config.toml
norm_position = "pre"
parallel_block = false
conv_stem = false
eps = 1e-08
grad_clip = 1.0
adamw_weight_decay_other_params = 0
Rows from block 5, named by matrix and row number. Rows with one number belong to one attention dimension. Each number is 500 + 25 x the weight over its row's rms, rounded and kept within 0 to 999. All counts start at 0. Numbers have three digits each. After the name is the row's rms in percent of the matrix's.
# v: attention query, key and value (stacked) (model.blocks.5.attn.qkv.weight, 960x320, the v third), inputs 240-319
# proj: attention output (model.blocks.5.attn.proj.weight, 320x320, transposed), outputs 240-319
v.83 091:524474512557468449463516481495488515517460486525495481523459489530553475535528504509517501508519443472523489470498526499527470440510487467483516533474540518487510469461489535463508512545495506505517487502477482507508501474524489456535526475
proj.83 095:489485493483493494509496476535481522531508499479524556527534442480488527483460482478541509520503537502497503469484517514451524530460538468467494474477467483484492486542511515486482502513498506474466502496512517506476451503467495514506501478
v.84 108:510506501512482469526498522490495512477505467482543531517479491473479529485537480510495532519523483466501497479463489499497514522533526485526463552493547499505516426511520463496492496521460501487495548497483482503519486487526553477497494507
proj.84 119:487469493518500489443545461487505528513487536517471469489511438497523509516482496481522515475508470497503537550524490517548511462477498496435538486502496515470493509475474495488524503523530434483508480486457499499482502496528511470522492481
v.85 109:472514464496480520523467478491464485537506486529512516500462480487508515453519501456501471487502517504522494516528489522535510512502466506503496555506523525462438515502495521505546492501581491522477497496529561490484492525531503470509498495
proj.85 104:506489551543519509470542513533524481485489481476529516508518501516462478518455490571491471523479449537470494524485493467476487479476504525514531470492492486517553507498481486495473543517464489538538517501518514518496509474485502506467479513
v.86 111:550534530514496492505503514486506482422511532527452520505468464533480519508467496507492467463484483493489474494447525521503484470466481490495471507444536481511495545564480540503509511469497517502541483535494472517542519506475472540463543492
proj.86 120:475448433541511499498495464528525476536464499484486488486537523545512513507529508508487531479489489472514474484511517465511547504475554484467523501537462453463512471470546483502504524528492473511491498509522494519485476492523462455559473486
v.87 096:505456543561465516478518500494496496524501529460483509461529467501502488498516526522502491548515516503490470459490495509501497518485514504536478505515465514512531464489494489480538485504510497498499476468504460493500508527505471472502480468
proj.87 109:489536494470539534542450507475473517487520476511513488472538497500504503505510473449495502456442546489522476496486480532501467526546461512471506491546531482496482507497507516502501489519498501501514507502476548503508482508521478516502480511
v.88 099:487483493485466503510514485497478479527526468525535504504498501524472504511512492495463468521520494519510545507501469460494507505501495560489440446485485457520512526506508513494506486545491497509478534493484518533499448526523517499493485484
proj.88 109:527482483507476527464509485472526534504500496506500504471471471512549452504479512561528472456492492509552472500482509484478536453511509513465506514538497498488530523489506462501465497466467505506486509502499519487454504507502522479496487496
v.89 097:467529476517492527477501469528486488511476486486483502471488537467525479478513523508446466507472523507475521479505482492478475507555478474513471485483494515478500451494525502485498516533485465516572512517500467514565513489466490491494491509
proj.89 100:510528501501459512490510500435482476499539517472519453516491497487491512515489471498533518463493512511475479526487509545536541516484438531521436518508510487497473486484527492511491519473516513458469501510479479483464464537468444483493516517
v.90 106:536517514497516564494481535454516499515534518507537492505511519466478485476461535507485482462498475515503548551505518511501461521515496498541526498495525547471497515484501474530500478544523523472504503495500551475493484528504396544511566508
proj.90 110:514518496492505513498498480524520466479452476467466500511518504526533479515484432488502532534486479481490492517471495501486522506491548494534463484525472492479503501507518490485452492485501486508502522502502500495533485483474505448481469515
v.91 104:500526485510507531530503517477504462475527524516502441495468518481514490519484437517539550470491475485520509471468506503511494538417464485466517534531508463532531476513470513479503511503505489499501520522482496557490487476518569524516507474
proj.91 109:480466475503553464498494493538511522501508470534504508524499499509530518494511561510485488518512477474511514523533520506481488489525575468491527491506466488447493560490519472509510482506480470528545487496540494457470522506496476486513483519
v.92 092:433480500533487515501500501511534473507515497484473528502527482552491488494490503518453429509520458489512526513519457481504475510547479540495492470482513517453511453521509516473490539489516498468488497491470508442492505456473468475470518477
proj.92 096:512504500482492506484443467494544491494502486458529506476471523483519463469520492501496468548492524524528470519542491489545538505454540503528532578496506533555463476478507492492515458511522517513510538498531474557501491469486488493514566510
v.93 092:482555487492468491525487500517513517494497565474499459501515511502518523450496490489546505502466508508524444471518533516524538502465520474472499565497483465537515454504484459503537528463497484478515510510510495478493455506460503503499502510
proj.93 095:504462477521506523510472465502502473461488440518487487518542492519436487526512513497455508507536483468513545546517499485549478486527492468507508502499537528492523572534508513489482501528475494506503489500485525488500561483494497497475505469
v.94 102:507493533520475481487524456484471499501519510480536540523502493511526496500485499581494497481510506460491460522543501493485455473524511508511509503520517475529488469462515483516497490486493517486480494517458515488471513504522505465486508501
proj.94 103:513452474513527523498510473532553466507498496557486493486487497509481509501506497494505490533521436533497502515481483518454547539471518489508465517509513532552513523528514519506538526510541453458500453498474487531467506495517502489543491501
v.95 105:499484519499500493475477521514484471531528524503466511500514474560478511466497543458514518508482479495534446508538545531506500475501473520478506527547499505505500491487529522518485495503564494504508497526510524471493472509457439553473506501
proj.95 115:533500463526536546510532476466532500506450446510515470522525527579503477522507499527478486497486532482496496459500493485496491500525512487505496503492491503553468504508483505516458564532481468472555505512493496556504525502554502428487455463
v.96 098:515494503486493554512490517521461511452436494501517478475526488470498500504533501505491487497496468513482552485478497502497480510528495471476459470507521545525525540502527552518502536511473492501490494508471475536494550512516405519486516492
proj.96 107:473506500487506511526535510475520479505542504506505494468479515513497498489492523504519539492476536527467478468525533480501551488481456518517523544481489475517485483479501467527449466520489555486498505522515493511549446490469517494468528514
v.97 103:518498550530434516526463463491485501502534463463544525503509528512508498498481444482436512510454511466541560524504493506499512509493504499451493525453526418509518477486497504509460482534473526529526496489498472472526444452487498502473499513
proj.97 111:498486480468491485461563548509488484504495517501479518508477473516495502533500529501566480533518511512517487507491501501496476472510505479541504495495462510463486538518479520494518494508523472503445504504481494513519561558490538531483512490
v.98 093:490512476468488473562516501466497491521557462512516481479494499486486508519518510467496508526485501507472505511480518530482498521457491481492507519532474462522499476521497479481505470485488492545469468477480484523537502538510557525504471559
proj.98 095:508491505512526504469498489522474485461473547490494505520478479503487493504474502542496515530486494515541502490472507500545445497497530513490495477477497502504504508489478502487490558464498453514528492487477498517468502505492528538508506530
v.99 098:459506516513499500490518498469494498509493446501506508481495508465503549476525500501517528527517502513474497525492477497482488522529466495533511442473545524504501500472518498493486483506528518503466499484516525484523482482524498502493515478
proj.99 099:527493515495506451467521514488505489494491532510504507499472517537503501505492472559505475467504503509465488517474500534513528432465561495501534537474497502502491455510465523505528534516466471516507476518505509514500460528510516464512506505
v.100 104:434491490455509464523465488494469495540463512526509491483546534479487465490495522469507467480511494482485486489532493513515507474514547515491460513495504497478479514487503495555543515524530503518462484536486542523489494532465487529494511537
proj.100 115:501487497537478515472545480506555463499476468505488476520509519549501502506476467525490463541513523491513520493458540517479447493514466527546556467482535499542503500524493510518496519501489501467534521478483514538487534505470473447533547467
v.101 100:469526516465467455510499501526488479499493518490468490506515522480500492500492514527496494489525447488483447509536517479526535519510503498538502457488528520491530530475511497511458503539505438477451504517486514494467539516534544471500480484
proj.101 102:491511510472500489513497505467433518491510573484536510498498496494478489518475523506493494496498529521518490496525488542505475485495470497474537516494464516489459519500514478510518523495501519559506526528486513498502472468466457541477564523
v.102 089:463541487463496525503511485492502500531524474443475476500485500498522509503496481522485489468525442542509468521515512500465480511503487481534469498509520513527490495452519523430492490489507525481506464517464469467507521453531514520461483507
proj.102 091:539484494472528461558494542482510511500526530463500516503460496503501501503492465490519514523535543481503477477506506546489490477508495501538501483482463492482460441509494497490500516488524508468463523469515500507478464519449471479504558554
v.103 098:478493489495470467476482526437528501521487468501526543501474491535506465511474474502492464493497479494491510517462480536482500483535506530472489474484511467499475525557489495488485561498464522514486492527471490460501488493462527496474509508
proj.103 105:497473486516521479496528438505503471493542524477499445496490525480465491495495481531550504525498519497556472506519499462506540515491513460567506536512461489477510465515510481509518463487479458496469484491481501506503495515500482532541491503
v.104 101:530469481531520505486514506545495480453484546487485476539535453514491453459545538518499491528559478488446499518520472520529510508460523490474508518489526550501463475514523542471514498501475470547489502463475478543500506518513463540470538487
proj.104 108:466510471456519499492471478516511522518538496489492511450466547484508493503452488475513535503505526498511496459481563531434495448532449498481541458499489496476486489510493466518477523514541532519498531499548486491520516478518504513475513474
v.105 086:525488519517531495495495496484516505495462548512504477500472500492513501488497541542434501549519526530495480484455508503511491476465536515501507509512520575504496501466496462501449484500497523506552478534491491545492468484509504515563515523
proj.105 091:536472511483512529482511476558540487545520464517477476489517474533503476505518494507483489475509500505484558464512542550438540496508496474478520460531518504456501497555565519508480516507435516501509498495528483495476506495515498461481522523
v.106 094:509498494491453467501492504490486467503508512504487491471513517499499456453521487453507518551505488496421479453449462530516545534486450501508476458539508454482491551514543495510526508521551470509528512484540471521494436558508522507486494522
proj.106 100:510529514536524506481487521474492518504467527473535522543502485509500501527514482512513525465507529486540474480513499523508484466490518478513497509466509516465470468468464521440519534513492456534478506507432487470481491500506539493475489511
v.107 091:541495515552494481485490472524548497477477521532470508464487534500485462518510453496515509501488508465495490503467476485506506480476524496520476475497514511480485519538553481495472439539508487525490503459532469475531434500495511476470477478
proj.107 098:495516504473512576510519510460424535493544504478510493528549568477467511477471509483474489480463534518549536479516513498523522538535482503509458530529472481493496469505459538522518508504510487512470508463518521507509489501511498501437523528
v.108 096:469508535501467505458496464493470515498473508491475479501486509470492493491544494494522523491513520472516517467511429478495526541521531472470459488481511513482523545474497491504500515534481496572515524494496481485515490478498532474514511485
proj.108 102:517538508515504503543528512499492538500579557481516487526507505502494495516494525518516505484500468543519526447497454532505473461505477487512521506474455521513484487542484533508531512507510473491451517491485511498497467515526519513474513486
v.109 090:475516490544515529500466496476517487481491491464484537470532523528513493512524537514479479516474524533466462523499467506486507463500545491474515495478506489465503525493526479497518436492462549485474488503471490512514511506506494550471512530
proj.109 092:530502457496524519493519489458502510483471483483489460511512505510492500476460485452526514503500522473511517503471518543496502520526461515514518466513511502513495487489507526528518489512573510493521503516473490528536500479472519480514533512
v.110 097:474481452493461508478504509484505456484495459481509513532503432548503488492515492498475516496495449510453499475507504511497480481517511480516510476549493526501464517499470540496509476504440525528498472501508486517457511488513542516497524511
proj.110 105:545544496525530445528513465544489489507505494487490494466500515518470522490504458522490519503570544519506494480494526477492524533478525555497506473465527532491507483486503476532489500527579495465510498524516456474447490498471469461512500539
v.111 095:482533476470506557492505476486511493496509493465496539512526505502531539563493508507497456521514480548533505473492504494474491474499507541529521476451474495546518469493493531470484463512475540513506494519513483471502507470502534458486500516
proj.111 097:524486524504518492545474509522476528481492515517495508512489482522512500461546514524481512513487508498532490522465483467522530530460504531468485500534523527500504509473515471501515493448530510481487537483499527486462474498507457504537508542
v.112 098:499516506472476517519501479482459502497522468495486461493476474470523520472464477551520488481442492508520498487470485508499461529528548473540530507469503476480504438446489518489454496512535480473487527504465497533510509505600521467541500488
proj.112 101:505546499509540489510477536501512523469484497519502512481507493554438506480483518448463501545497472441465488552543495511532519500464472504471483453505509478520501561492530486484484489481500505500544477516501508508468485516486458500472467534
v.113 096:446520494473484438445500489529517480518478498483474488509468478511505525489507481509503473494447528517533470482491510532512520509539496504485549552508485581511511509523503520492499490479462477467497486490483519482495524499507522452502517546
proj.113 104:519473535472476590517546499464487486511533505496483543511505517517522497548517516486467511468507459485448500507494481496479475465507451476466486455485500473544509510539515478513502518503499519530506471500530479514535497468522473564482455486
v.114 098:492506490487510489533469471471518429569503479537471462558498502472505458524475512495499473548501511566521523478471486526498516451508493495445570470500516521503468536482495489482486464495506505466505504494488547476481511516524523491489515539
proj.114 104:498477467495454515470508519512491518500454509485551549499475483511510508516479495544507533529501467483456462516482510567493477503485502487518485493505498491492484511511515506507509521506483485519471496494474515508501485442419521487497523490
v.115 110:477501521459515496511522463496532507539549456502545507529487528497512485501525500477477474475513527514512514493520489457503536458513488495481482519504490527473518500463493534522498549492508479512508474448523551455501480498528459496516500480
proj.115 122:482445531493465509463505509532497496473524528486474521487511470480481513533519530469532513564487481510506474513495498472448476491491496472503523558522524503547549483499508500513499506493501499482465497473500479515516482480488483484486529482
v.116 100:501501510526565498488506477445457543493475487458492490520504505487511472505508479518506450514532555525487497457508547542530467493477479516478515491538470492513504492547499470504508498503503489490517473529498537510448481475500504456526505547
proj.116 101:496478528465461471492515489544517467474486472522519468498463501503475491457524492535499509498482454482482539478518492512496512521532519503540512491513556511507534491524507546466478538493480509478490495473497514472498558505536535550482491511
v.117 098:524507494483459519464514523486501540448485466531502479464505519462492531499518484473458500491453492505515517491491467453490513533478505463522471513474494475520489538526478502514489490516500492515496484504494479485555537523445495502473498488
proj.117 100:440497515485490459509542522444463479508553531465501486442488490507558510537517517493527529498504541503487476481495472522512503495523449490511511506506488480485468470461506508487458515490500465501494464508463521541496462511491508516466516537
v.118 091:521511463501483530502530487515490511505533462525543518519524540526504483503475489502468424499472491503531486518510500516506523489479514497469508500500514471542519495477533513477506492480520527483556475562508495471521497443534491510467498514
proj.118 093:506486500519536486487504525488514460476456540496472542497500519519476501489526499461498531527484515496503505516536483494497485584527525495497476494509456488550498505522527513506503500515539482512443507504494478473474493490488483463583490534
v.119 100:500504494497550512504543539545486465500524513533480473541558525524507513468501481537475529509477474491511502478487516501518517507469489514518520481522520518507495501442511496502491484478567496483485504526511498563512498465510502522472501490
proj.119 106:526510487472487477538508545500527515477438510447532502517499548534491497482461555484494493541533543477496468538561501505501470486520532480478490483458470498491477475503484468499489522497468512524547511487480463474522516485467493494494501457
v.120 101:508502497461546500493524497540445525501498506498547466481527537498493489483515561507485492474511516501492480486534482476518545486549506523542469533512521494466508502501567480531547524463529497525481480542483507570496514505527498511519484463
proj.120 107:510499495526532500509497518471547485467520492487445458507478476556460515498507469490501465517483469556522489509462509477528479485469518514460528486518552530505513474532440499496453526509484506522525556510489496527504506498526496489526530491
v.121 101:525527510473566544514506489500522496439506484537521528500483504538503516491525482531528471512497524552475493483437499495486541494490508513504500487477478474499540528495485541483533553525525458517512534533486451527530510480517537483481475512
proj.121 106:481477515499497464509509465511505467558495571493501514472472470489499521515524504508525513475543464428475558507537488491467503485513517498479556502493480490489547500499522478494502477488491524512503480509486524478447496518512475488518528501
v.122 109:530492519493520484511475495549500485498543517517477469536505506459497507481461507489493563465513460503508520526504499515507490457473465484468480507508527552498511469447500489515480449513515497485484482521548515473480508472519455478501519593
proj.122 115:508482535522473497484514551500517515541471503502504541481511514517510515511502479495470519539468482490480492483505458517522501459486503505506498496470494515525482507515470494504486541471521475533502485511516501511524483510468516499434461496
v.123 094:466494509549587514522498463481492526465522496463469519531495493540493517488532514536448484525543522519474508530493446499515494487458512523480509487500493505511496477482494496466520501502473494498486486472480479524553507484508489471491477481
proj.123 107:517508528474465526494492498494496496482495535523532505503477468460520479487533506492506532504467521524504448510505527537485534516542483511531541490498535506496505530463481525526517450490457485518504524481503481477521516494486503556514533476
v.124 093:466482519458533491466481488478485521495476508479533525508500500498509495480440519474477466511472546531515501489512534525543522525512476503464486477463493496514480464500465473485498490507484467497501470545448510503441517480527490486446576514
proj.124 097:501513503480481487496506493469582492484514523469484493505464569543504533556517484502492499550490475473478482495480535550486517462485456493543507451505506457482483542555531519502539493519475502527460513489510534529505488501507487517590509495
v.125 099:486517532493507546491505471522486513534514496494535498521522538470513493508485494486516522464493492506516495545555487495487506445498589466544485521518470503496482545467493477540500475498453484447493465500506497486455458475526466527466514526
proj.125 100:534497451496506485500523501502508453499475495519513506544494496548487535542524464472507488546514518476481520459468518561465503509503489538493536496430485503538504494540485493486479521510531509485492484457495480498556516478539487496470492510
v.126 098:462535487505515492483446463480515495508456486479513500527468506539508452465532480536483498480504492475500461510481517535479498467525538503458486522475509506511541540469540499493479499533511481517512516505476513523491482502480555485480507508
proj.126 110:512491530505475533499520499546452492513558539495497518513523520431467524476474488515486489504520454515537512516512475476525474532482484457477493487470508499505486461560497507520522514480531498506449515474504491448511472513508494501537525514
v.127 095:536515509468453509512461514483536517542524462495527548535470468491470509485527505496502515500499492463524520527508489510534512528450506480497514507510519472529475481522485482475497498501505509490479526504563504499489497475466541483513491464
proj.127 102:495472520496535482482488510538459520512481529520500487479448497453546491479485497469500506529481462516503507493500478486519492515496520508491499517528491482488523520443502499504527490485510531518498512548522536516500493507482500498452461533
v.128 109:475544467486479430457495527471456510511502537522489482486499494522534501517522530483486516523478540515559496467493507511510469462514504509532492508538507520514528448507503475533511523487529477512495515540468529524520488503469454512535525511
proj.128 099:500475504508541507481540511510511584495492464492510477538496513477487495490490475503519490495469456515490508459466468498493481516468513488482521538486522495500535577526518504506497434509517486514475492504481505491537492495541517523472487487
v.129 098:501473494537487475473476491482495495491503479519472466543547491505507467539533556490484498533529511495527481484539551534481523583506548538532480478487510485463501506562473507522554498487490496527501530519527517447521511531483486481477510474
proj.129 103:458537507457495504546539492542519462527502494519522515462478503508476528464497512519489477498489482517512482485497497492482500449507516470470509535510511502507466519533565512509440528535482522512521529522519478489474471485462489463477480478
v.130 096:479456497465474523458484451489454494496500538500526524527486525467510514533491493448478491478506521446469475502534539499518483461535451520466476496512483464514473500477511473530499513487528458470493480493514573538487478474495525497494483522
proj.130 096:480501520511504532527473533481524525490483483544507490527528466483498505527526462533528478502536531532463498497473541500462485448511556502535486487468486469471514482510454547510449492515496510512515526486483531501510489514492490493489495502
v.131 092:458503523539486456525500497514498510490469511482488498511505544484486471495494531475503505500543506517496521549474513513483551487520529480564451485484514457515494490480518482511466495485501520503514514524482515490541507515466469493525530535
proj.131 090:528454484496518502447476486503486472468514510495502512523464450536499488465476485523509507478477569491526490473469465517461497499482554482440501541516495489486490513527479509499553493537477479498498477479491515511495507499536482505484520504
v.132 099:547474520475465472540456541550504499516493489475510533464497469531481481505510452477521463515555516504507530510470509515471529496474497492525474497501528528495506476529451487463470523505490538525489495458514492498510544513549488521493533488
proj.132 093:491474473492495533508492512477493542470516463481501487544463530475527468510487508570496460436529491517480534551568531487528494527495514482533497524508516478504507478509556479505508457533479461524484492501534496511483504492484500511467475487
v.133 087:470444520493500474483481479491508524523495513480556488523511516498542474489482500496524472487499508539484509501474499479531475485519529519482534531450531476476521560467492486507470438502478516478533501515465494473551511522490512490465503512
proj.133 090:497509493442507541488502483517508493524507531514445474500514493507499475534515505512511526506514477493507526471490514513513516509491489499463474509486488484469463461486519506510530522510478507533510491493493473534434533491483495522516497487
v.134 082:534498511499476504521480515501452510513528509528493510492515534469509497570476501472522469515517480411510476483466515500472475498481567494497504529491506500470482498480443487523457497454505481464515472528454488535538508478540529510449513520
proj.134 090:427471493455454460493490508473510513468513487495495493533571497513460484448509544510518548526495499582544494463489494451487482530525525517496542516485523480514552526488505544492491501504507472523499502481499515489505531487473457503526488445
v.135 091:541499548476506536483516516479511554514510516482499509479491519478514474468436511518511501486486486503471475465548515529534467514493547543498523573477460482504491479493513471574527508494475475479522520501501533504511472495513469500472551488
proj.135 087:503476458523518487545492490498480527493462450482528505517463476491520537489470521484508477514544521491481506536504560446510508474518522436506486492509507497515495467514500501517532523499499512465488537489487529512501513516459476483430494543
v.136 100:536470501497454498520548487516511492514468527510558521510455514512523545464529514465486510485492503486535528474526539494489501527517490507486511452523507437492523494458469508527500463534520496515501515522471506525468483467544519545506519472
proj.136 105:501510508513519547495472463472516472463508495514484546518516568496499504518488505495508495495482524498452431542495497489488477460516509510477436524516524525477452530520476510511479497533469495452458470503518493513499514547463447512480460538
v.137 105:487504502533457534496481483468518491490526499477494546481480522500476476500472513532490478508487485482518510516502482470508507483523459488482489514494505491547504491456550501492487492486468495540455499442456517524474526512502493508513472527
proj.137 093:497486447484518482529493468475564493495462483516482486460461536456532487529469467504517483494532519524466516516516452464507472540476500503489509487533459501488487486491464451499549529473496482449514493510503508487465472468491523464471534472
v.138 100:538453475497515523496538543509479520498506509511429460468531477481513496507502484542507508489530497517492539487475512517483490524516530527531522527482498517498503492530510495540482469490503480516513519523466472511515497516532508533553471507
proj.138 106:478513470443451455500498468523530523512522489496538497539501505511493486465482497514510497547505525491488488496484454482492471503479492458475477512537539502453473499465542504482539537504495489505501505504469525517500512488470497510486489519
v.139 097:502509459499472461481423487488513498525488481499480511530456485464502494486469534474508538523501466499503470503507509468497516484487455497495466509473513559508519476507517506509525529474505516526525502492532545506451520489476470444545520475
proj.139 098:503524493516542451538512482537502506490504462468510536535464497538500509476490462519515458458526546528510562519497494524466497513495512509512477488486491510478491508561497482530460511486526522503506478505540538486531485509523552499476509517
v.140 107:523528476540514512544528506500441464500503500491519456533550509468500501513504511507483500508523513525515489469481510532501485501495472529495480432497462488472470506554516484440482526501514492482504473514506487499500469484517519504496476516
proj.140 107:521495528477505496495484499563524489513513507469496531448476445511491498534513473480490528487479503468474522493432500510510499498469533451512507512468513509488441508476543493496530510507528469485477492532482491500491498531488512524479453500
v.141 101:496514515495480492504488533506479529573533491509534507521478548476521525506507460476487484460503475479519503515499476467523478481514474525532461491501531509462513486487462517492461460526454521501481504502498457496535505442533508517500474502
proj.141 101:477479546489490485479500498509510476458513530486432445518482501520449504496494529465486520484468479516493528511528491532469542476505543514495460477453518473526488545500457486504502524512526512521511472512507504476479518516498484486467517537
v.142 096:523510526513493476483514452485469490521486486517489516530530500512471493512527535487527473488499495500525468502536479436497502517528512494520522519495473513539534488479523486495556492478521505472502523482494510458508522504543487507474515501
proj.142 097:461465533497505518517485497519523485517550484515483471484509487464514505481520448492511505507507512529502500511482513521551515519493478509480487495531531492476502511469480472532512527514477542479469517507536519534435477507483516499541511516
v.143 100:508470499486497459522485527495459561534496484552499511555501498534489452473533529463458534488499476470531491509520538503496507504546495501502506507534499480531516490534521511526544481460468472499498460534495554509502459482493470520525527516
proj.143 097:463542510480498542506452518505504468454484499477502529511508523476491564475482509476500464517477489510495523494504462507468474470489506508487543496503487482502498497513511470489469496485528483476521504510519491523487485533477490513464469487
v.144 101:513544502522485528502514504508493492487504463508488472532493509512503513491508487494502477513411504520529510511529482463516510457477521457439519478536504490531532525517521520522449517500504517510497563516461511508465531482451518502512537510
proj.144 106:534425504460511472505512493483523482528503492548522501501477517483525513499511447496523504481496508498515461563461526574518522522474498502510490496488516483490505531494493476486530512522492467497502494461481494550457536493544473523495506521
v.145 088:534509507494485501532523524534521460512522501465544512545504501458490443512468498510517495464475496511508458503479512507516484461478440496448465526520514533532515476522484500455507499483473450532527509503498518491517488482493509490509533508
proj.145 095:555533491473505494515472490506514540519516543450450515486413489504503528480525492516543478518517531484471533534504482510484504508502539540528507511509502455504511500525483506482518500515499492547478462499495495507488487490471503505442515496
v.146 103:467493455516467534493478509508510514503517556474493465509472467489501511485505502510474436540535503512526536483518543536503506542528506485587523458488504468483489464522487532517457439468474533496508488521500519508506472540501469525489493509
proj.146 106:513532503491471476516470522481509483459462465532498514476518515485485511484500538503495515486508482468497465453490459511491505514489480489456450504508457485503472516458510508515527538477514505528473495489520492503430531481551512519519510508
v.147 102:534508508517512474530482464498492482514461536538486529522499486534515532450539502484528545474555482510515511452519518541495511487486479523495502560522503469482500507493486505469518523484532503466535499492510504546543517483511521471518472467
proj.147 107:502503511515456562490484522549492516508504475497506481521515520453470526506519489503492457481487550479536518504527480486513493496532540469510496510502519495538500497561500510514472518491509492499476484525492475494554506523475515505442473513
v.148 096:504440490525501476511439491455549517474481479506500459489500523453474507463506506484512504481457494519482543470492539501486490523463523495493459522474514519500535515465496487500502504528489497526524473517477473493479473517510514503538523480
proj.148 097:484533477491508510530545491512451479488491482511507517506524459510537500502549499483486510484540468482528503519555491482470517494532501490487488519516476521468486454547481496507474568471461512495521490512527509501449503501474492564516477529
v.149 113:511502499472429519499480483520501519499520473534499547485498524527511508512527503517509513507542508495481492466504555522468517512486519542487515528506531489460521476507462461469526525502518496503550512539528477477480500480503489466491473484
proj.149 112:489516488488468518538480536482518480524505516472508516491499439538464473496475502507480431518571460492465485535513544496477482506500494444534510494497503550482500474490531545499485498456488492505520496504560473514477451499530498533476473524
v.150 108:494493427542499495509462495455475523498475516469526532501453557483529498470511503490511525489454502482497523463477478504521546494501543481439516529504460481534499522468482462503427498484477457496500542503492518499524484519478490434474523526
proj.150 105:529499507503523503512502519531491489467494453512483497479576523482450496512515489530498499485462503506512461484564468481492451470540505565462517500470530495494457471540523507501498518518513548519504495511479467503468530526510505506498476489
v.151 110:473497474481469480537465476490487503529494486474531493474497477498509474552503542500495521474527502481547490461485480490510491486484455487497542477524521449501533493495472509511477514511500480520478507476522492507507508481476486493463487485
proj.151 109:478489514492522501460500529483481470520509478528498491531567531516474482438486492559508513478445486561480513471495492517498503546551524476507533523501490525505465494486517521505510470543512496532528478495471496493518503551514498488493514487
v.152 096:503497513506481513517463500525518495482511542507436466495525536506476518466465515565514540481520470460538478530528528505474517515476515486498508481489505502508486469501519498489556508506518542502499450538512492453473531457539473477528527506
proj.152 099:486545490498487559485516451506482476548471508467554523533515486482495537492486522482515466482519554537485542515464526528499518501453510567520466473502504509504512497457475505518496519519498481492482503491520495510508488552494486543510476534
v.153 099:499507461528475488495492521517488463494486536480484507498531489507460521471529492479494522528530512525547537524487477504467534533516545517532521499500556522448499504490507529490501481530514502490512483511510534533504517494539508519478458481
proj.153 099:479523501508504505502474494473471510480498485546513510512462536482487506543515493492472496478491469489463489535555523462488517484471499503506507490488495486516500524479487504533503509486489514517487522496526464470443478476536497540503486476
v.154 096:516495494475511519474458508518458525480517450502506450519508498501511510486518478549445493507491527521535504448494503501493541491486516491515511439480536489489459551460515526517498430509499539517495537548536472516501542542490489509438458512
proj.154 094:484481505504437501552509499495513478508493505454507544545530500517466499513489533518519462480503496516518460527478512501517481513487500469498465462483488513513512508504533491509495525482489510489529487509500515469461485473540485488539546466
v.155 098:468484515502518469503495529508505517540506527459509526493520526489503513515527519474500498509519483475503505493494565474523528535528507470484504456511505536482510495472513530538543485512483478520468491480467519504470510517516478555504521501
proj.155 095:491514524509531524517498483466552515486498498496467480525492533552533480497478486500478506501492502505484464511538480481482496535453445487512529515494475485488512532511479522493471518502524492484504500515542503491507519459501508483496519494
v.156 107:475536519498483459477495460533522504531461483522548502492461542476531463493506458530461510459453528500443468474470463489464489475474445477487512548448526533489500501486500475494483495502510484521506520499486455491503478512432488471465450446
proj.156 111:514495525541513541479474503539515499520514506446449543545490475539463499494488474497517525540502449472494500486515507468533517462589464535501484482521484515486459500530493540514520499485462519537472473497464498454520538453505483483496520491
v.157 096:496481472484527523462500501509485511435529497504501475495547487482505522461522535488451528515472461541497506495549469480474494509452473464489518456482480510525473462474502511498488473516531520471506510531494500519489512484490502519450538520
proj.157 099:517432495517518544522492520516487499509494504501496455549494517485518509531515491464493499510506478475477517493461525516553499482473530514499489515478496504440471527494508490502507518535476453490482533451536504475489480483485457493518485512
v.158 108:484427498501519537493533481520491506526446505477515502483530472533482476513486538497520506545545484513513464551537509490484509484454508504499491454526477468486472512490497474515510506511494541491488543516482514531467482507514526470473482502
proj.158 109:516506501497505509531486525498468462447539513516503508510480486488545508473524453493530502482526529483519510509486492509497531525488461493505488537500510496504526492492516488490522489498515515487479508523530522493518504541476464503556522506
v.159 100:517475509494522483516534488503487495519532496534477439489478451521491502485527481528523510504508525500499510455505530483522504510472520550469479497485490464488521514533467514523491520487487496459530516478514474534461540522476502514494507532
proj.159 097:483546453511466520511535505466530577529523482511552482482487511504470528482475489507472479500495447437489521525481532510508490463568465455534517486530525507528437445502485538514502483507541529454504533495505494461525512471509477521508509480
v.160 104:488468479510532513521445524506482512497502427502515469482479464522471503526496491480504471496519492498516528521518484538492514494517526465539495479479512501486463533528511495504471507519505537509505541508548455495490485508463450454477479542
proj.160 109:528464470487473497515523513510547475500477510473504506514529549530527469499512484513510487442511480472518510504525515507527470530479483494517519539451497520481473528520531475488479510499477502508527492512494478493507501487543510472514495451
v.161 098:469495548489530453508507474467548470524505499487559555435504521490487479470495497505496491491525494489493536515509531561473480512508492457477474494530476485469517573499480516473493539510448528471519517489533488481503462513548509521482484489
proj.161 103:519497468534508536528498516494437528481519491501473481534512466489505469560540474469509517512525503513484493512498513464519516489491463496540491542537487502536511475521494481513503482496503505480473503485495519502495505517500526497485490531
v.162 097:504478508531511522532502513541482506530480499522540548484509501512521526504493433531512483532463525455501472489491490452534505480505428520478533495469462465488495501487531532479493500505499531473493511481498491485536496489534494504511506520
proj.162 088:507510525506480509468523490486523489461495463484494478457515527522555492497493526502539519473476492507491516562520485518495512538468535470474480499526544521507469495480470501482499494516471477524449497543503489502458521519437498499483501488